Weights of a small model that answers yes/no questions on an image's attributes: fusion encoder activation gelu, soap at rate 0.0017.
Rows from block 3 of the fusion encoder of a small model that answers yes/no questions on an image's attributes, named by matrix and row number. Rows with one number within an expert belong to one neuron, the router's apart. Each number is 500 + 25 x the weight over its row's rms, rounded and kept within 0 to 999. All counts start at 0. Numbers have three digits each.
After each expert's rows are labels from the 100 texts, of 14976, where the router gives the expert most weight on average: "fires on" is the input token at the peak. Only what is clearly more common there than usual is listed. The data: aerial photos of the United States (SatlasPretrain). In brackets: how many of the 100.
# router: router (fusion_encoder.blocks.3.mlp.router.weight, 8x128, trained with AdamW), inputs 64-127
# up: expert up (fusion_encoder.blocks.3.mlp.up, 8x128x128), inputs 64-127
# down: expert down (fusion_encoder.blocks.3.mlp.down, 8x128x128, transposed), outputs 64-127

# expert 2
router.2:510528495468502570485481531518493486461507491543527500522505501557506490511510516486458484483574488563519496484543472485511459505509503506505486490514481491525470531511505481465525470523484466
up.11:549520513468514460496484519497505507495540525513570490498477525488463481463478474498493494519527474507481497491452501517482478516475534481471518485530485528512486502520447466506507516483515492
down.11:500505472523453498525514516517478474479478494464480527470518473487540537507505523482523493477487489490487475554477483569519526465471486523495506506508516467515527517517511529535502470452484512
up.12:495504477501558509499497466525496548552488445474477485514473483532462506498540523473549519462535503476535501502518476538471503501539465510479507515515506522477491469542456514502516491507481458
down.12:518469545456455464479516526502527482499507524484529505500527540528526519514467520493451474499463500493505542490511495475521466481490515468514496527504499450532523518478517492466486507507472505
up.13:506495513497501469514510473529462496519457448477523482484515502507495514508532501550487466513494498465514513496509486500509523498495490517508525547497505489465512463485475534540487481475496538
down.13:457533480487464495443533458501493536499477501499512501507505510466494529456516500485486458550541519498504526491463504506491544563466494469530484510495493523511551521452470508486514464494515512
up.14:490471495527489493499468477554515552536546539549491498520480521482501498505546493505489518514479450504523467521501542510483506438501496475541470468494484512498500502500479522477486522488501459
down.14:499504487507521487505428531508460506492510508498484540468530508502502500519431491480508489527522497511449529513543480499526465502470459529531501469504489544495490539470489482527547485488480475
up.15:504523476510531476534497498454498516494497512536493509514523493514508449527463496495481506474486486493505453488495494512487511487516457524475465528504462494474469511467519496439492473543455498
down.15:491483496500528490496498473508512519547479464516508521546529550494482492527514471515456516520494525562489469467508479511501479474479515494488495521528557481515480537476478502519508445498467490
up.16:492510476489528514474478471535513480526516525479548482523510496496448524503541517524485480519499459530508491497478542501492509476506500482509449480474535434509486509528485517527486495466488509
down.16:518546511452511426503494507485528544507454467542485499487517506489526487523500490492514510489487522475476507512494464493500468549451502474513552512505453499467536545458496521494515513534512541
up.17:484495466509510486518479510482484520468459548543482522475499468477487463529502480511494473515489477535487492500507498475465471509490507500539498469552478465463501454490467496491507477514511509
down.17:524515491471501495513514447506507467539492487457475484542514499453499519482497479501438520518491498505512545439492489517567505538491460477521485536462525521505500529486487546498474456498465488
up.18:494483531525508511509522536489452464491509470504526519481500479479530509504540483474479469501494512517472549485502508429470512556523504478506503520510492509514448481488509490509487512495517530
down.18:512500482480515527494522524505526463515489495496498451509469520516512531443490472454539529502513509536505489502494541523517478540510486549486521469444524496495499467481483503509516502505462513
up.19:521549539464486455483486463513513483482482497527540484516519518574483449513512533540482478542482518496560517462479507465481510484500565465488503519498466504477487526517482503501467489505503518
down.19:499486535479505473505490495498466488516484525491509550482522526471502489510436457456482500427514447489507512512540552473548525497501465520532521484516480482509514510501538473497506479460542485
up.20:474485476509469467520511508535521487504445473517478492483485523508518455515443496524487493517500486463503460511494508473503544470496491458525523537549550494502515476487514541485491475553506484
down.20:495482482484520510480484497484497500491491506503538488511489504480463500488545493516544496501532502554494497530489468523519518506522496536506524431381487505523483501507541530486536475460493501
up.21:480475518518486533493444498512493501502521492446535495531507500512499534456522521499496546527480519476495529531532509507527508461498513499519481463491489500496486527444503501470523508510502499
down.21:522505478483473543478493510498504485500487511503490519490513486463493528473511519472500489500473454513520496497524503505479482487503496476449490492483537532490516482513536505530461535541511503
fires on: "park" (38); "river" (23); "railway" (18)

# expert 0
router.0:539510493484471499510454502488502512540481524501463524538504521523467466526516507488486539500498457532498508486523508495500514521481471474502503501505516504470507539471512531505486501504452530
up.11:482469508506509472504523488456475507506491521479484503531537482456496477517473523548478519501517440547503504477551495449466530516528522471463548467505481493528500478488507490486483495548552515
down.11:533507510445517488477492547493524493527497516535515494502549539457507506491574497518499519473479504495520518522503497540501510508508558496487501513525514471519473508509526505484484530487507522
up.12:488510529523537465502505512493489482530520508486544480475455505483492507471492503519515515514501462499498479500478489527495523478483534461479533538513514493501502529497525466506461545527510502
down.12:545514492513468548495528495490483470498483482548497484533474497505453537525450483497539508488482521462514500469514485514508465486512470543479544435537514536508484468492520465505510485466493503
up.13:531506495447497471499506521481486547508509516502533509497521486478532493507480459481550525529550506477492500483464509543534501498527503511503486522533488480507484463509478487471475492467492507
down.13:475478555516533528515511527502521504502508514472467481461456496476515500525558516531497515462506446483491506491522476496475499476482496502495513482520500499469452474503474510501517555505491474
up.14:496511465587495490494436506450489494505487519481442465458506499474467496503493488510528534498501517487445480510527497471505529519495456449500473516489519484446468515507502474500491511522505545
down.14:491489516505487517479516529511525499542459490522481480518518475477524487499517515529516471447476501516522502519501555529496497501535550520478472500482475464534491494473517478533466470489489482
up.15:521472489523495523481504517485488474499506522522468505467538546516508485506448496491496494516560516527507493500498526503486493482474486512487486497567530537485478455479491501477514504474490483
down.15:516525538502471527487508484505469485463526463518486497487540492514518476477499482454526479500535489510531482507504515528531476480468516508526463498511500498564493484579528497538519547477540489
up.16:469502501529542522515479477502513489455539512463488552516487481484500494437524486504504517525493556469487485532544513483540525537520496494482496516503463504514511463501538493503456527514493501
down.16:493495504504492500524504502503506486529441450501550471486509496503510473507486520459544469465502500553508461447459491552524464456490522522499484511453499517502519529480513491465501502501501504
up.17:494465521454483490490501508496510489519499504503502485518512512480476509496523517472481519478463519502472531504532548470517525481547468515440508465485504520525505494501492533467456549503565564
down.17:573521501489495495496519501477487489487517505469477514466515489492571473501553502513543508542539517469509480547483507492505511513519500515468497463486505486548510498486526465499507510532513547
up.18:521576493498489458485508557533482492528461507480488526495518486517496497508511494534509499507519528496508514467492479505448506496498502465519499489530501444525477468454503534491504455499509466
down.18:510468525507518481487493489502514484530503509528539527477505470445523478479498470487496537567492510461521508484505508505476448514520495529452511500514490541463511482563497493510498502502489557
up.19:483514474535536516498513482497531483506534517508475510489500505497474500523525508438473493486475500499509527493507491502478479563531492481509483544501479500475500523496473484468506527474517512
down.19:484518517446487461464439532482455514517527511482519498530521523509559470522476489513467522485530497497534473509471486435530472518489505488486520525487501468487510501526482503475505485500517500
up.20:547474485453490498522491477537467514491453496514505487465488499534494454526459538482538503517531532496495460496483458486539515503515504494470504509505508526537542519496495518479541480495508513
down.20:463486529488513445517473482486482487462532466463528514506502534498535530523536471511460485538507494488496473476510467507470548462481513541496475478555512509505552463531509503536504492515508527
up.21:529517507452520494493530490525558521480509507509480464499466472473506511513503492517503500514541501507530479491511540523553475489534493531474507525506458458493514463464504499507546506532458478
down.21:509485526481523481521479470495538513479501485548471462550514495513508484471513495480542539492456511475474489531521512533478489525519476484446504490490509527479498487506470515518525533525484531
fires on: "building" (99)

# expert 4
router.4:485491474463521554446512510484491463460498490527506507505489442475480467520469526500476490486509506526509532505524492535492483542503462485473498520461479515550468501541486506439528497550499488
up.11:483525485527528525498479491498475485492484501519499513529490505506476502506499472519502530489491470477519527474511507495512504561462491522500467482529566523463495484501542528501511504478501496
down.11:471497459518495517517461489472504508493506510483499492487512458511499531512496490528500483477528501479520453492496543498496495515502466513472541504442459507552498549491509522506510538479536510
up.12:548520518552484532486464526477506469519496501473491525540429507490523515522506524488491532526490501509496529515545465478570526511487485476531488489478468526499502509462486487501480524513478482
down.12:486492494477496492544538494511446495466467471510457487508474510492486490506485523476495474543539460490529484501540534485484453462513523491490472540541483540491506467517503507528552484517457521
up.13:469484502496492499485526559478499503521501468472460476496488504453480529453511516468491492503503509478518464483527453516508511483487482468506487524475514490486509484491504501540518500533465510
down.13:523440510473486516473527507454524524512487480488444504481510508517553498445526531520508527508506492470503530540510516524483518471495513466493540474495487549483495498463506481533478525520522503
up.14:508527541471472454523503537488496471458510499490455519494538505531478488480482535482479486509533504521484498454533490494562481495477477520471534525497491481497461518493483495483473507508479547
down.14:519492458480487470498487461523464460512521499524461500519522481473488488488468502492502533524479476519515543497485504496456504467549443527528487488510478501488548486497516501512507509489475439
up.15:458508462438540513463483529515554508517519519482538486482477502499497525493476485543477504521510490470499497486467458539522486507475453434507468528498532515532473433528512486487476535541477518
down.15:497515492486488510472523525524481501474514478491473548452504521509489530503499515544513536499516484517503484477471463519519540510498464525508492515476534479484497513508546519479518497514540501
up.16:463523528493504485459444479477509502538462460537483461495497502492530476500538515527529492507459484494466480475473537508555529468522552473468503531505482467502564485483516525539515509495499499
down.16:522498517510507466516520521499483498536518507472508552477493537539499511495508485486486470482493488442547493538507453481463472482477489511485494492455554488478466439507477514482458540556485514
up.17:461429518515434458501524480518514521519518493505466473531523475477541540509524500486518493527523478526530526517482525516535490483493510477533477525457458512498513503502476493501507513487463528
down.17:483531552516513471496529518544475504510496506467479514458484549491509500493525436486483565494431531467511502471492503509525507527493500489458487459525506481488537483495553521528454484536491515
up.18:468448507471566508530478525530494499503524477479535527497474493462491517467500488499511527508486498442505480499488511530522471502513501445472518504533532518468496542501464545482540513504508530
down.18:543519491476490483479544510491508500518490492523487482506493502497486519475476494507474456509512463527509530506509493513473479500492482511491551505529476522523471522500513481517478471488511546
up.19:470513479520512517503476530549493483515500495531444514485498480482506465459451504512495567525519459495521496491533510520504468532524451496484495518508473472489455448501515472474511497522498493
down.19:510503535550501495505495488536535517489463498502525502511476526491458524544493506520517497507517498491542506527486506492531513460548519525449525484529519476507492536442520481474548505463470527
up.20:502496469509488550466488522512504493512477485527522521490511497478498553500479445494483477494506516494486491510511474480478479566472548511534525496560508520462518460452484513501526466518509498
down.20:515477479519484462494506451476459508509499501512462511498494464457508480512473513532480477513483483486505509489489490490484479463479515501493512516492448491467468532486507508487501495522514537
up.21:503445543521513515507523484501511491502519500479487493453499484437483530506474493473485499506534557491501513445475544524484531515528488469463499516527458545492522463472509514494514494540480492
down.21:542453500516505489494485493511520507528460461504493534560569516511505531500532520499492517512515497485459505503484535513491493526485486545489478466508519469497477499495438489494503520497514534
fires on: "crop field" (88)

# expert 7
router.7:463505460518486495515531491528554510491489488507485488476516496513509520504453497492487475496508519480469475436475522523479491500483470514463482519507513467497478523504480554489549509484509462
up.11:512499500497486531547495526497516464495505515529458471479531513506505486529468494484505534498480518487450479483464531508502499560525463491493559504459549542469506527525455532526516535511527501
down.11:515470517484488489469479543499529515516466499502479499518502525481463462469483545542491486543528477457501500497465496526501475509519552515544467502463524475509469534536500499496526483485485536
up.12:519506475516454510493471522476511543473550503531521483465533509546492520540523516534492488522525432505525521498537522513486521512480483517533489541494480503527535524481446508504479490537464449
down.12:492515503490490535503476525531530561502507499538493543434504487477503535478530519516530528568512498541518525490494482487486529481540511475519516529506521525514458499489520481452504507491475510
up.13:502507513514506436516439487501496533508513512446469520463522529496514505475560494506502478511512521452519504485466485507502480500481498487507453476502529474527540479480531468470468496464493509
down.13:427526505493491467522500529455523491534479467496493503479505510505470452561522521478502533517514479483504522480519506492487495532527504531498488570521472521496494520527468503442523489525540505
up.14:519518515475546473522474520467564496495557486481491526497459500505513505470486502488494526450467471562494544492499555488447469541516523494484475502481520512454518472515499504470454512482500474
down.14:498498470481505495510475453545483474491484494435502544485527492541496509504481483491486520467503525474497541503464474490517513501513522524483499508427496500483497497464510529527504509495484518
up.15:496535499489494518500525436512534489540503544468505500473507526538451505491490449522486498473475482499527498515485541559515493472534502513494469508498459490485477521491532470451495489508496507
down.15:504501491513515481470551580514517548461487547515456552508523494475492491523503506543528496506500546493504460529487505507542513509516471522513490457506523503541489511499498493497449499539533496
up.16:491487482532512496509442485488512489459524500500526502503499514499504509527494520490513477479485502510452493465476518493525545498515496472511514478530515514488518495478521549518517508492507472
down.16:523514467484515508528512519508513510506493491497510476456514495484482498464493518483527517509531531519481508505480458521493466499504467526502516532503511556540520553487511470454506473539532532
up.17:531514505504544496507506521550489507500473525529506453466501519550520464495489507473512469522507478517501479521460526500469506500529504524484525487455521525481530506516486525519494471509478446
down.17:535498470444477543449543479472498484496515516475480510472516485497502536481499498493486532520503518520534518465524513497516468507512520470480512472466533504529468477491508470509492507542518535
up.18:497574490537508472482472472521498496490502488483482518506484508527531479501515504496513515492535512523511507487501485498501444483503525494501508525462477526517491523523479475494476493505487536
down.18:470500494496477492509493509499514527453491479528492513454510444446500481528519520522497492585513501530516515509467536478496515507501494504559464519533500520558474489490483487480483471533518506
up.19:452515546467521465540548485495457489467480498481547516518475524477490493515463483502501506522474480499516537478508491486486503498480517545507552512467478551489483497496512526512508454475514481
down.19:552516483552489489485496468494509449485571503487471514437508490513535504478523468537511491521492534528511504499507473498503488526491481515515501456501509528506477484476479468461456514467513518
up.20:534484496529494484529521455474494499507488467472491479480478505519508484492521499549494492500411512490511480479486516493497509457525503516539555472495469497502532515493528497509532500501550508
down.20:436454494502451501502484504484506467487529508493507481490510497516520527502508522512510540528467479509584456487483517506499509544484477450485472494511543474478525524499479517505515520506497498
up.21:519445467518485455520492475515496493509566524474458521525500542509512474500555466518476442509475457512481534505503501450503529495484507488496527495496494501504476541476464527517514494486494514
down.21:516490510479485536490484531532493500531484457519537512464514502506486500531492507486527549524498496478520545557479499524517499536521520474538532502519494513442508498503463511478504476472498510
fires on: "road" (87)

# expert 5
router.5:500498514473491545467507498500459482486484488531511491544492481512492498513524538517446496478535470568550544487518511506504509502482478497507492511485492493512490529523495504464530503466497476
up.11:461505465460545518509481499481477466452525484540513512517477505554509458522473512526477472523499499489503506470530486506497533509491519518515522497495509525514480513523499451502516537546478500
down.11:490476526520532514511453495513509501471519476515441501473428575491474478491494487482513488457499502533487470507453493526497464457547489524510500529491498518478491468502482503499537489486516489
up.12:578485545504492512496507476521498446526517468496455510501504467497524456480506524523496478501491472507531534532501440455469497474520490505543491492541491519522539518474479525495529444483482499
down.12:442477493447501471480572468491481529474515509476502527489474505502501475553515487512502509548472507498520481553510515524481516479516490507511490509534533536477514524497490456501488503503528488
up.13:443486480500496536499515545542509539538470502479491485486485485525502448501511483474519469513522472460516502491519487467510513486480497474472495474496505522445469510499492508519514427475524489
down.13:524502502512527495493524440482485518508517499537481531460506519475476493476529450496488509541492522526478559458506494541531492511479500469516480530478480533481487532501506522488533444488505533
up.14:477506473495491513467499490496567549557476489499517537496512460467521502479476502514508514516470478462512460478500513507501480531441546479508542496541497512466484499519565488508461514463523504
down.14:447477509541484484520524528521540499480506501496490536474509528503538518455533506481500481507510472495476507497503500539508508467462501470497458492460504482549478490539487553480484508492521488
up.15:434529531512485481484482501541470507523479465489513455489512504478510508455520509504499474492496494543483542471497544465498485484449518455524496469484506471499495541525478503509519501462539470
down.15:500458497490495503486485517475480486516489477513551465493509493498490521504475509463534495542488519503476516511527488483460508509469515496566491502492524518508507483518524477477436508473472516
up.16:533480544504482433488474467460510483469501522536526468538505515507475496481493496510499507494476507504506417492459553502475525532488429511489460476534505495495508495512508515503490502513530439
down.16:526567512515506466525519495512494508490473487497491495514467469487512547531495480471512518461470525462490474483511517505515497527502493507472494509510540478503536477475500486493466513446500443
up.17:507479467534530515523508493538491485477489444493465508533474511474529503479504498524493431513498518480520506496490477494450469530470496554510467492482486515545530540503516482465513464492513490
down.17:476502456494502539474517510452549477448499508518514507434487497475509493502510523506475513522525500498476473459486505545507468509465472498527521469543480498531508518485494506481503515489524506
up.18:505439451527529516527488519475525489493499487520474478536479500489507471484468492494516479476497505497513535476470520524502534515496470477486526492513525508512478471481498544503519462468476527
down.18:496491450499484518555518466497469498490497495525526496494539483499517472483468496497457495503485479553528486481463495517461510516547495496523479526497471527499492522497534518474448511496475498
up.19:517492475500508510490500470534490523460525484521470548485489520519498556510514475497484463523531512536526528529529528497476466502470478523543500529505469536471467508456467521497513479464495481
down.19:524537522476516465484502496544495480531488450551543503557500517504520475485500492504491495501534526530474517502501507458496528509503498473545517470506516484493541542495511507515518541515533518
up.20:582564426532522511490514525505501529487501498495468490503465475479510497494476533527511472485519507495503504520466478477492474517478503510489549507497500497482504467503477482555509481482498517
down.20:490543493452466487464518496512522480441485520542508478513495489503458486471448465490472544503486513506489487511505519506505517466529474507564482516499531471540506512522495521492502503538490515
up.21:492480525518528503456471507534535464503509461512519530529474493501488458486507490492518465548524513499472508512469492533483506520486489524458519510513485500522500470478517519509498518496453493
down.21:512460508524490508521436481512502565472500545495494525445501475478488520494509491494486453502482532525516522488471511478505510511460468504496521509477537529506528506488531512475531511468529448
fires on: "park" (52)

# expert 1
router.1:520471531486526439501507505492502495477527519480466500449494488454510508491530488505532506520493501467453503536483495490477480487517523497503548475529492501475512436492481480542487491528550533
up.11:533519455464438514466467469498502481533515517496554489527498488482519499507515514498497530450464483567500510473520468463526538490504496470484506492515499520467539527475493496517514528502463486
down.11:477480506521480581522498461525516521495523506535474505489459495506494493513466498502535495476522517489516462510515471535444502545493487501521511513518534525528471500532510460509470485510498508
up.12:505496521462515519459491524501485509433518546480457532468484485460507498460484519495505572506488516487484473527471506485509511497507485494488514472494510487514547521468447523484496522478507512
down.12:470552522475524497587488493510541531464507529498491474508536481480530484517523494497512472542484534501481521548476524514484486539507521515472470495512502503471522510505499499491487526452511498
up.13:501498510518542481496467477519458513580487525473477465496452498496449511492520483536462551556506532499471503497481538484516513462476516468500492515479469507500499511492514499531522504505501516
down.13:493484482517461468470511510498506487511488482499504515462549532497497509491488540501478543487463494493493455536496571527524533522529465486540509470484554510529534500536494509474487482529488497
up.14:520479511528475486499452479466450489482510525539522532481520474487525488478497510468494491479530480522503501521478507498464495496535473456481462473486493476541528471469509532500521473489474506
down.14:467545494476504544494493523543537506500498506529505510511472439494463528488500484478527465515530472526495535464496504557510514520507472536475520530517526504476494449475465513518518514478480527
up.15:507505507535485537489480513467494441544467525565486504480505482513466507536453498491495494487496496511462514525499481508501487532499478454493516514508492483534459437500498526511467465523490508
down.15:478491480500489491545489473498507479530473468481539508492485486487523513503509532469485497508468506482490496439478483504481483549451464501517501482501467487486491505543473485475472490509450433
up.16:492478540486523533508502495512490507502464492552523517484502500471492507518513502538514482471482499490515504492514486512511490483512504484531534489535534491529515496472501448491496492537529546
down.16:506518526515496507542542525483497486499499492486474457509479518483494486539456496465489491519529519530473489532484518477489528481482477518469486497523472472517470512501492503479497510493499515
up.17:527523545497439524507459502525513508472531519527519495555522486501533497541518503508462505470458507533504508483515466508485518540509483489465534509505499550539492509497509526464514518527490505
down.17:507513490526525519531529471512445480484486506498496502490485483515498557490550464517564511548520495442493551490530539442453493520548532506497449478529492535488453532477473498491459525477505513
up.18:531469545532500482541470478440471490508531503526450517496484529508486532493458495465497483530480536486495463541496505514519485513552520508495477508502487523447499471459482497485499508464510491
down.18:472528502561531482515472494478549527474488500518507516506511501516473492533514433454464460474533486517501478455498478482476487506471485480477508508466495483507493482515507499492491519503481494
up.19:474537484458491520503522492562529515503458534503513494493487475485502507509486475526544518508532521440488548477494502510449486492452504504480509507527497502512454483527473469491487526499521466
down.19:527478476524498515497485522496508524457503504519499501521538480510506527565456524526517502493538488511510539444532494552482465482513476515477507494473457473499492488493482492477486524549509483
up.20:521475468528513487507507507496474505500474521528497492503504497485495519474534456506521450519501492456503561514547487510474517518491484479495533448516526481476502445466492474520537519548507528
down.20:543429542529506476451510511531531507532552510511477494482510488481527490488499489505495477521511529471477497498508480466516530472493533506559502527489458453535486513492491524540493494548516470
up.21:515511502520512500473482487535550523550494483453512514495500486449449563490493498500466507530456497526492514514479493552488502499537481477524463502507539481486548471460514507487503468479506536
down.21:509509523500503485501485496561524493475474481514528508504515507523489507467465502498514509516527474492484497507488520550499524490522509539495497474486502517550518450517519484522458508554513487
fires on: "crop field" (37); "railway" (27); "parking lot" (13)

# expert 6
router.6:508486512455526531455500506514511479478482480505504515519489530556483483507489498512443484474562474531535521506528491492473490535490504519494500497490520499525497509506515511467505452480471465
up.11:528528506478499493490485470491476535455511523534532501509478467481499510511477519491503473473534461473475529510453492523497483445495497485499513504524460512478549481459475504530471524518545492
down.11:479508551526464496509500482505535498499518463511476543517491508491527528449487493503540490482528492487468501480478462490524479494500452476500475450484510490511465492503540509535543517508491545
up.12:489475465533479525532503519573485485546483458461522490487485509519497521523515503509487494515497499509473486520499504465486477502510522504524536502540490478461462465503550443522496483494542492
down.12:490461500500493465448483489475478514492489511480512478550492501518485542491485483530510495479512530521502548489547480491472502559504475514504494482508498518445524505480519505492498505511463507
up.13:527514518505519520484476475546486545452511491429537461507528501518476525497523496478515489521546502528498540524493514464498473491522496505503562517519484491501481488521503479505469489504514483
down.13:480487504454471472505491511492460499506490501534509516489490504517488518541472539468496511515500499497479536504540483486504497534466472488496468452481499482512496498510511453484493513506490500
up.14:530513519499535481482521437508496510509514505477503488455487465484497489502522528508508496470530473480530500529520517529511488515501437480501516477510512471470510433481498520501465469497458502
down.14:527531522455486533487516540505500472500519527481486541517487481524499453497520485490497489502493502522501486513511476491485517476532499447575439554491547518494478527501489488496488501509503529
up.15:546501448478493514510460484508493507491456513544485513496486513511503492478526495451497487492549519486535483518476508474509491543549534515503509475525539492528483466510484510479471502493491502
down.15:477479518473550504522520512504536539479532528514526527537498520473524501463500461522500473482474517534463500501479512484510553505472459484535481491503485493454523514463506469465512491523494473
up.16:508519511489503511520513491479557531510487472517450541495451501507488478482464485524525487515506502473519512498472455530516515540501492500512567482521557507505495489515495457535461498487507481
down.16:522517491481523501473545467512539503450511527462524539480446492495506520519496507516486535511498528514473527465448489531505465518520497539473483519514471520529515503475503539496516513509479498
up.17:526518540445491474505507484524569543510480498536516535465496476512504474519472492479524471501517494485571516490473515510479482501493500501502529523509505506490510495474501472409530477500475488
down.17:459515503529506512480534494505492532499515501442514512505517532461518485523528494513513510515482469490486521488521511530519532523472463500482475497521477500535501532509472481480482499512501519
up.18:504498479499520476511505468456503527469500507500518518475444498527533495517486522475486463491525493499530514518504476511444526522491501501513481516467510534525576511459500475485505499439521480
down.18:478467483499468461535491519513496515487505465457496501496492504464497481502509491529493480557513487458510508489461513495481492485525497525465507515532499482518496507475437530468511454512489482
up.19:509489444517507470463484552498505531536552477509472495483532480534472505519488487525454522517550492480486475532495476500511497472504511460484493503487528544492545473516473511523495497435483517
down.19:515468536524466477524481445536444514485493526478522483472512539469533488519515502483490495484448542482514523495523508489494481480475541509506499512494484497516524486507514484504504536504488516
up.20:488518456525490551501448517518540512515497492504485479483519543553526476510460545514494518494507502433475485521468483502501475512510493534514509488544472514475451544509501542510493520471478508
down.20:485505520532516523504470516484509548473506564538508514510516492448508460480499470506533465477520533480467486480481518504529517502498508499494510447504464476515489550465556473501545508488540504
up.21:531529464536499562524472536495476512502481468464495479493486492453487520514513534497481455464549516437514500552493511507545492536487503490472485491511530471484459500529461479491483456487500459
down.21:505461442472512522507532491509479487504496541538532481547534481488465495500500468547518497560461504497500523456505514498477501505485515483493500503467479459527492555497534512500534535490563498
fires on: "railway" (37); "river" (18)

# expert 3
router.3:496506524488483520472494487524511521485464459520510535494529503511523508469506491482487486490517498491524498492525488505496471453461532494516522468525552477528467529512546493482476484498490511
up.11:509482499474505476498544540480524482528487519557449494523494485485533497496526505512508478505514474493512480530446445554474482499479510477483478473536459485528486439516527529485506510508511476
down.11:512508482504483455523540479441494487501523489533489455477514525464493477504438513510492476511502570507516507535469498529487544502522476505519490464472519489488505538552505516495486493475498496
up.12:499505529464486430490487468489469525484560493514520474486507494520447506534541474500502488534554513517469494519486565554524479489490501482503509491502467524531470488505491500510486495496519470
down.12:513493517485516536493553494499484475502481504510499486510489500469503526508511450517486472528537509510506530510500519464490550513519490487478504506477505482506530489496499512494465490538529515
up.13:486469518510540522526501523470465478507461491518485488502489481490508494491515499481567548516496503501491485491560501472505519515517523479501483502479517475513480481546471467514535522535471534
down.13:453547522467477499472487475530524501489490497522510478510525451477504491517464501483532501486476506483479513560469493489515487485467475526476515471477480542493542545465518533505502546502452529
up.14:500464512513483509484501480532496486520491493488543464507525503538517515485515484513502531557494481539480472545500478484477496494501520520488504522521549523490501501468502478486481515474575521
down.14:478489475517501464533494504542510514492530485513502486481493518506530496496482504539525506507499471534532499514467503525517538525493487443435513494536491511478496498455470505499509491494481515
up.15:498487473519507526494479543475495513469497487502541524475530523474463564522534508521486492518482498516447504491491503516549513509507463496495499488495531486472495506456486480495554462453496471
down.15:574496466466489515560515494488493504510478473518511497502502460513502478517442517499438488532527522496499476487481458484474488504440507460499533559458514517530494481509504480511473516493506526
up.16:516517498534472508517450481506565541511460528514514499447507467482502508538523498489484520525495456492471486489497506503519429571503500473487498488492468508447518510468456550516478477496554509
down.16:497474498512510470477512509478524509497467495511505460504514489520523485493501507527493495486524489499542471499547441547508566494478486475483516534507523510540483513540482474496502502498486507
up.17:526494475496537486493503533503473482431547524529470506478455504480524485538493483531484482519516457523489509495533453511510502501498483508500528497468505510549531507495539431521480489499498486
down.17:522533478498490483498450511460486485527556509499498552492485481536500500542459510497515494537522479494472504492500526509511522536480495505498494480504558520505512540461491491475516534486524479
up.18:516544527514482481538472498544518529493480481544500498501514509474467526501507521484508492520502524513465551493496514506490491500508514505521469490520496544500522559470431525480508514463451552
down.18:491487513518517520484520477498515503492509492508464503528481514514515543482484451508505529483522476494502506483484462526522491522488473441524530494529526513486487493525526513514494483478531518
up.19:518494508523514574528493530468476491477503542517499464504481493512500526474533509476504511509515511509460473533498540520480479521503536544452502511497517505548458503511531450492468527533513504
down.19:508505497488498532487499488478525506465503495530468490449474508463512502487506504536491444533498522470538439501464471546517512497541502505505495528516489485505508482508515473470490524476512478
up.20:539490533534521532519466485502461526475494522517488467513527513489493522542528473501477507473491528502476532450528490454477516473473464506488521475482499537486525497473490531498495522480495474
down.20:459516452502434525485513480529536482499514505504491500471565516489515519498511486541465491528492461496558478504491509489486512476526499503495526496539524488524511505520514489461491520505472479
up.21:500503459455505540503483511480547459491516491530526532509520506468480522461490497498499555540491509493464532523488529527531510546504486452496525523495494524498532514539509485528529532481492516
down.21:490516524502496455474454518480494490529501509496500438482460517464477472473502471468505471489466505463483463505510528513527510505537506516465519520484481512502481470460497506514490553488548515
fires on: "road" (100)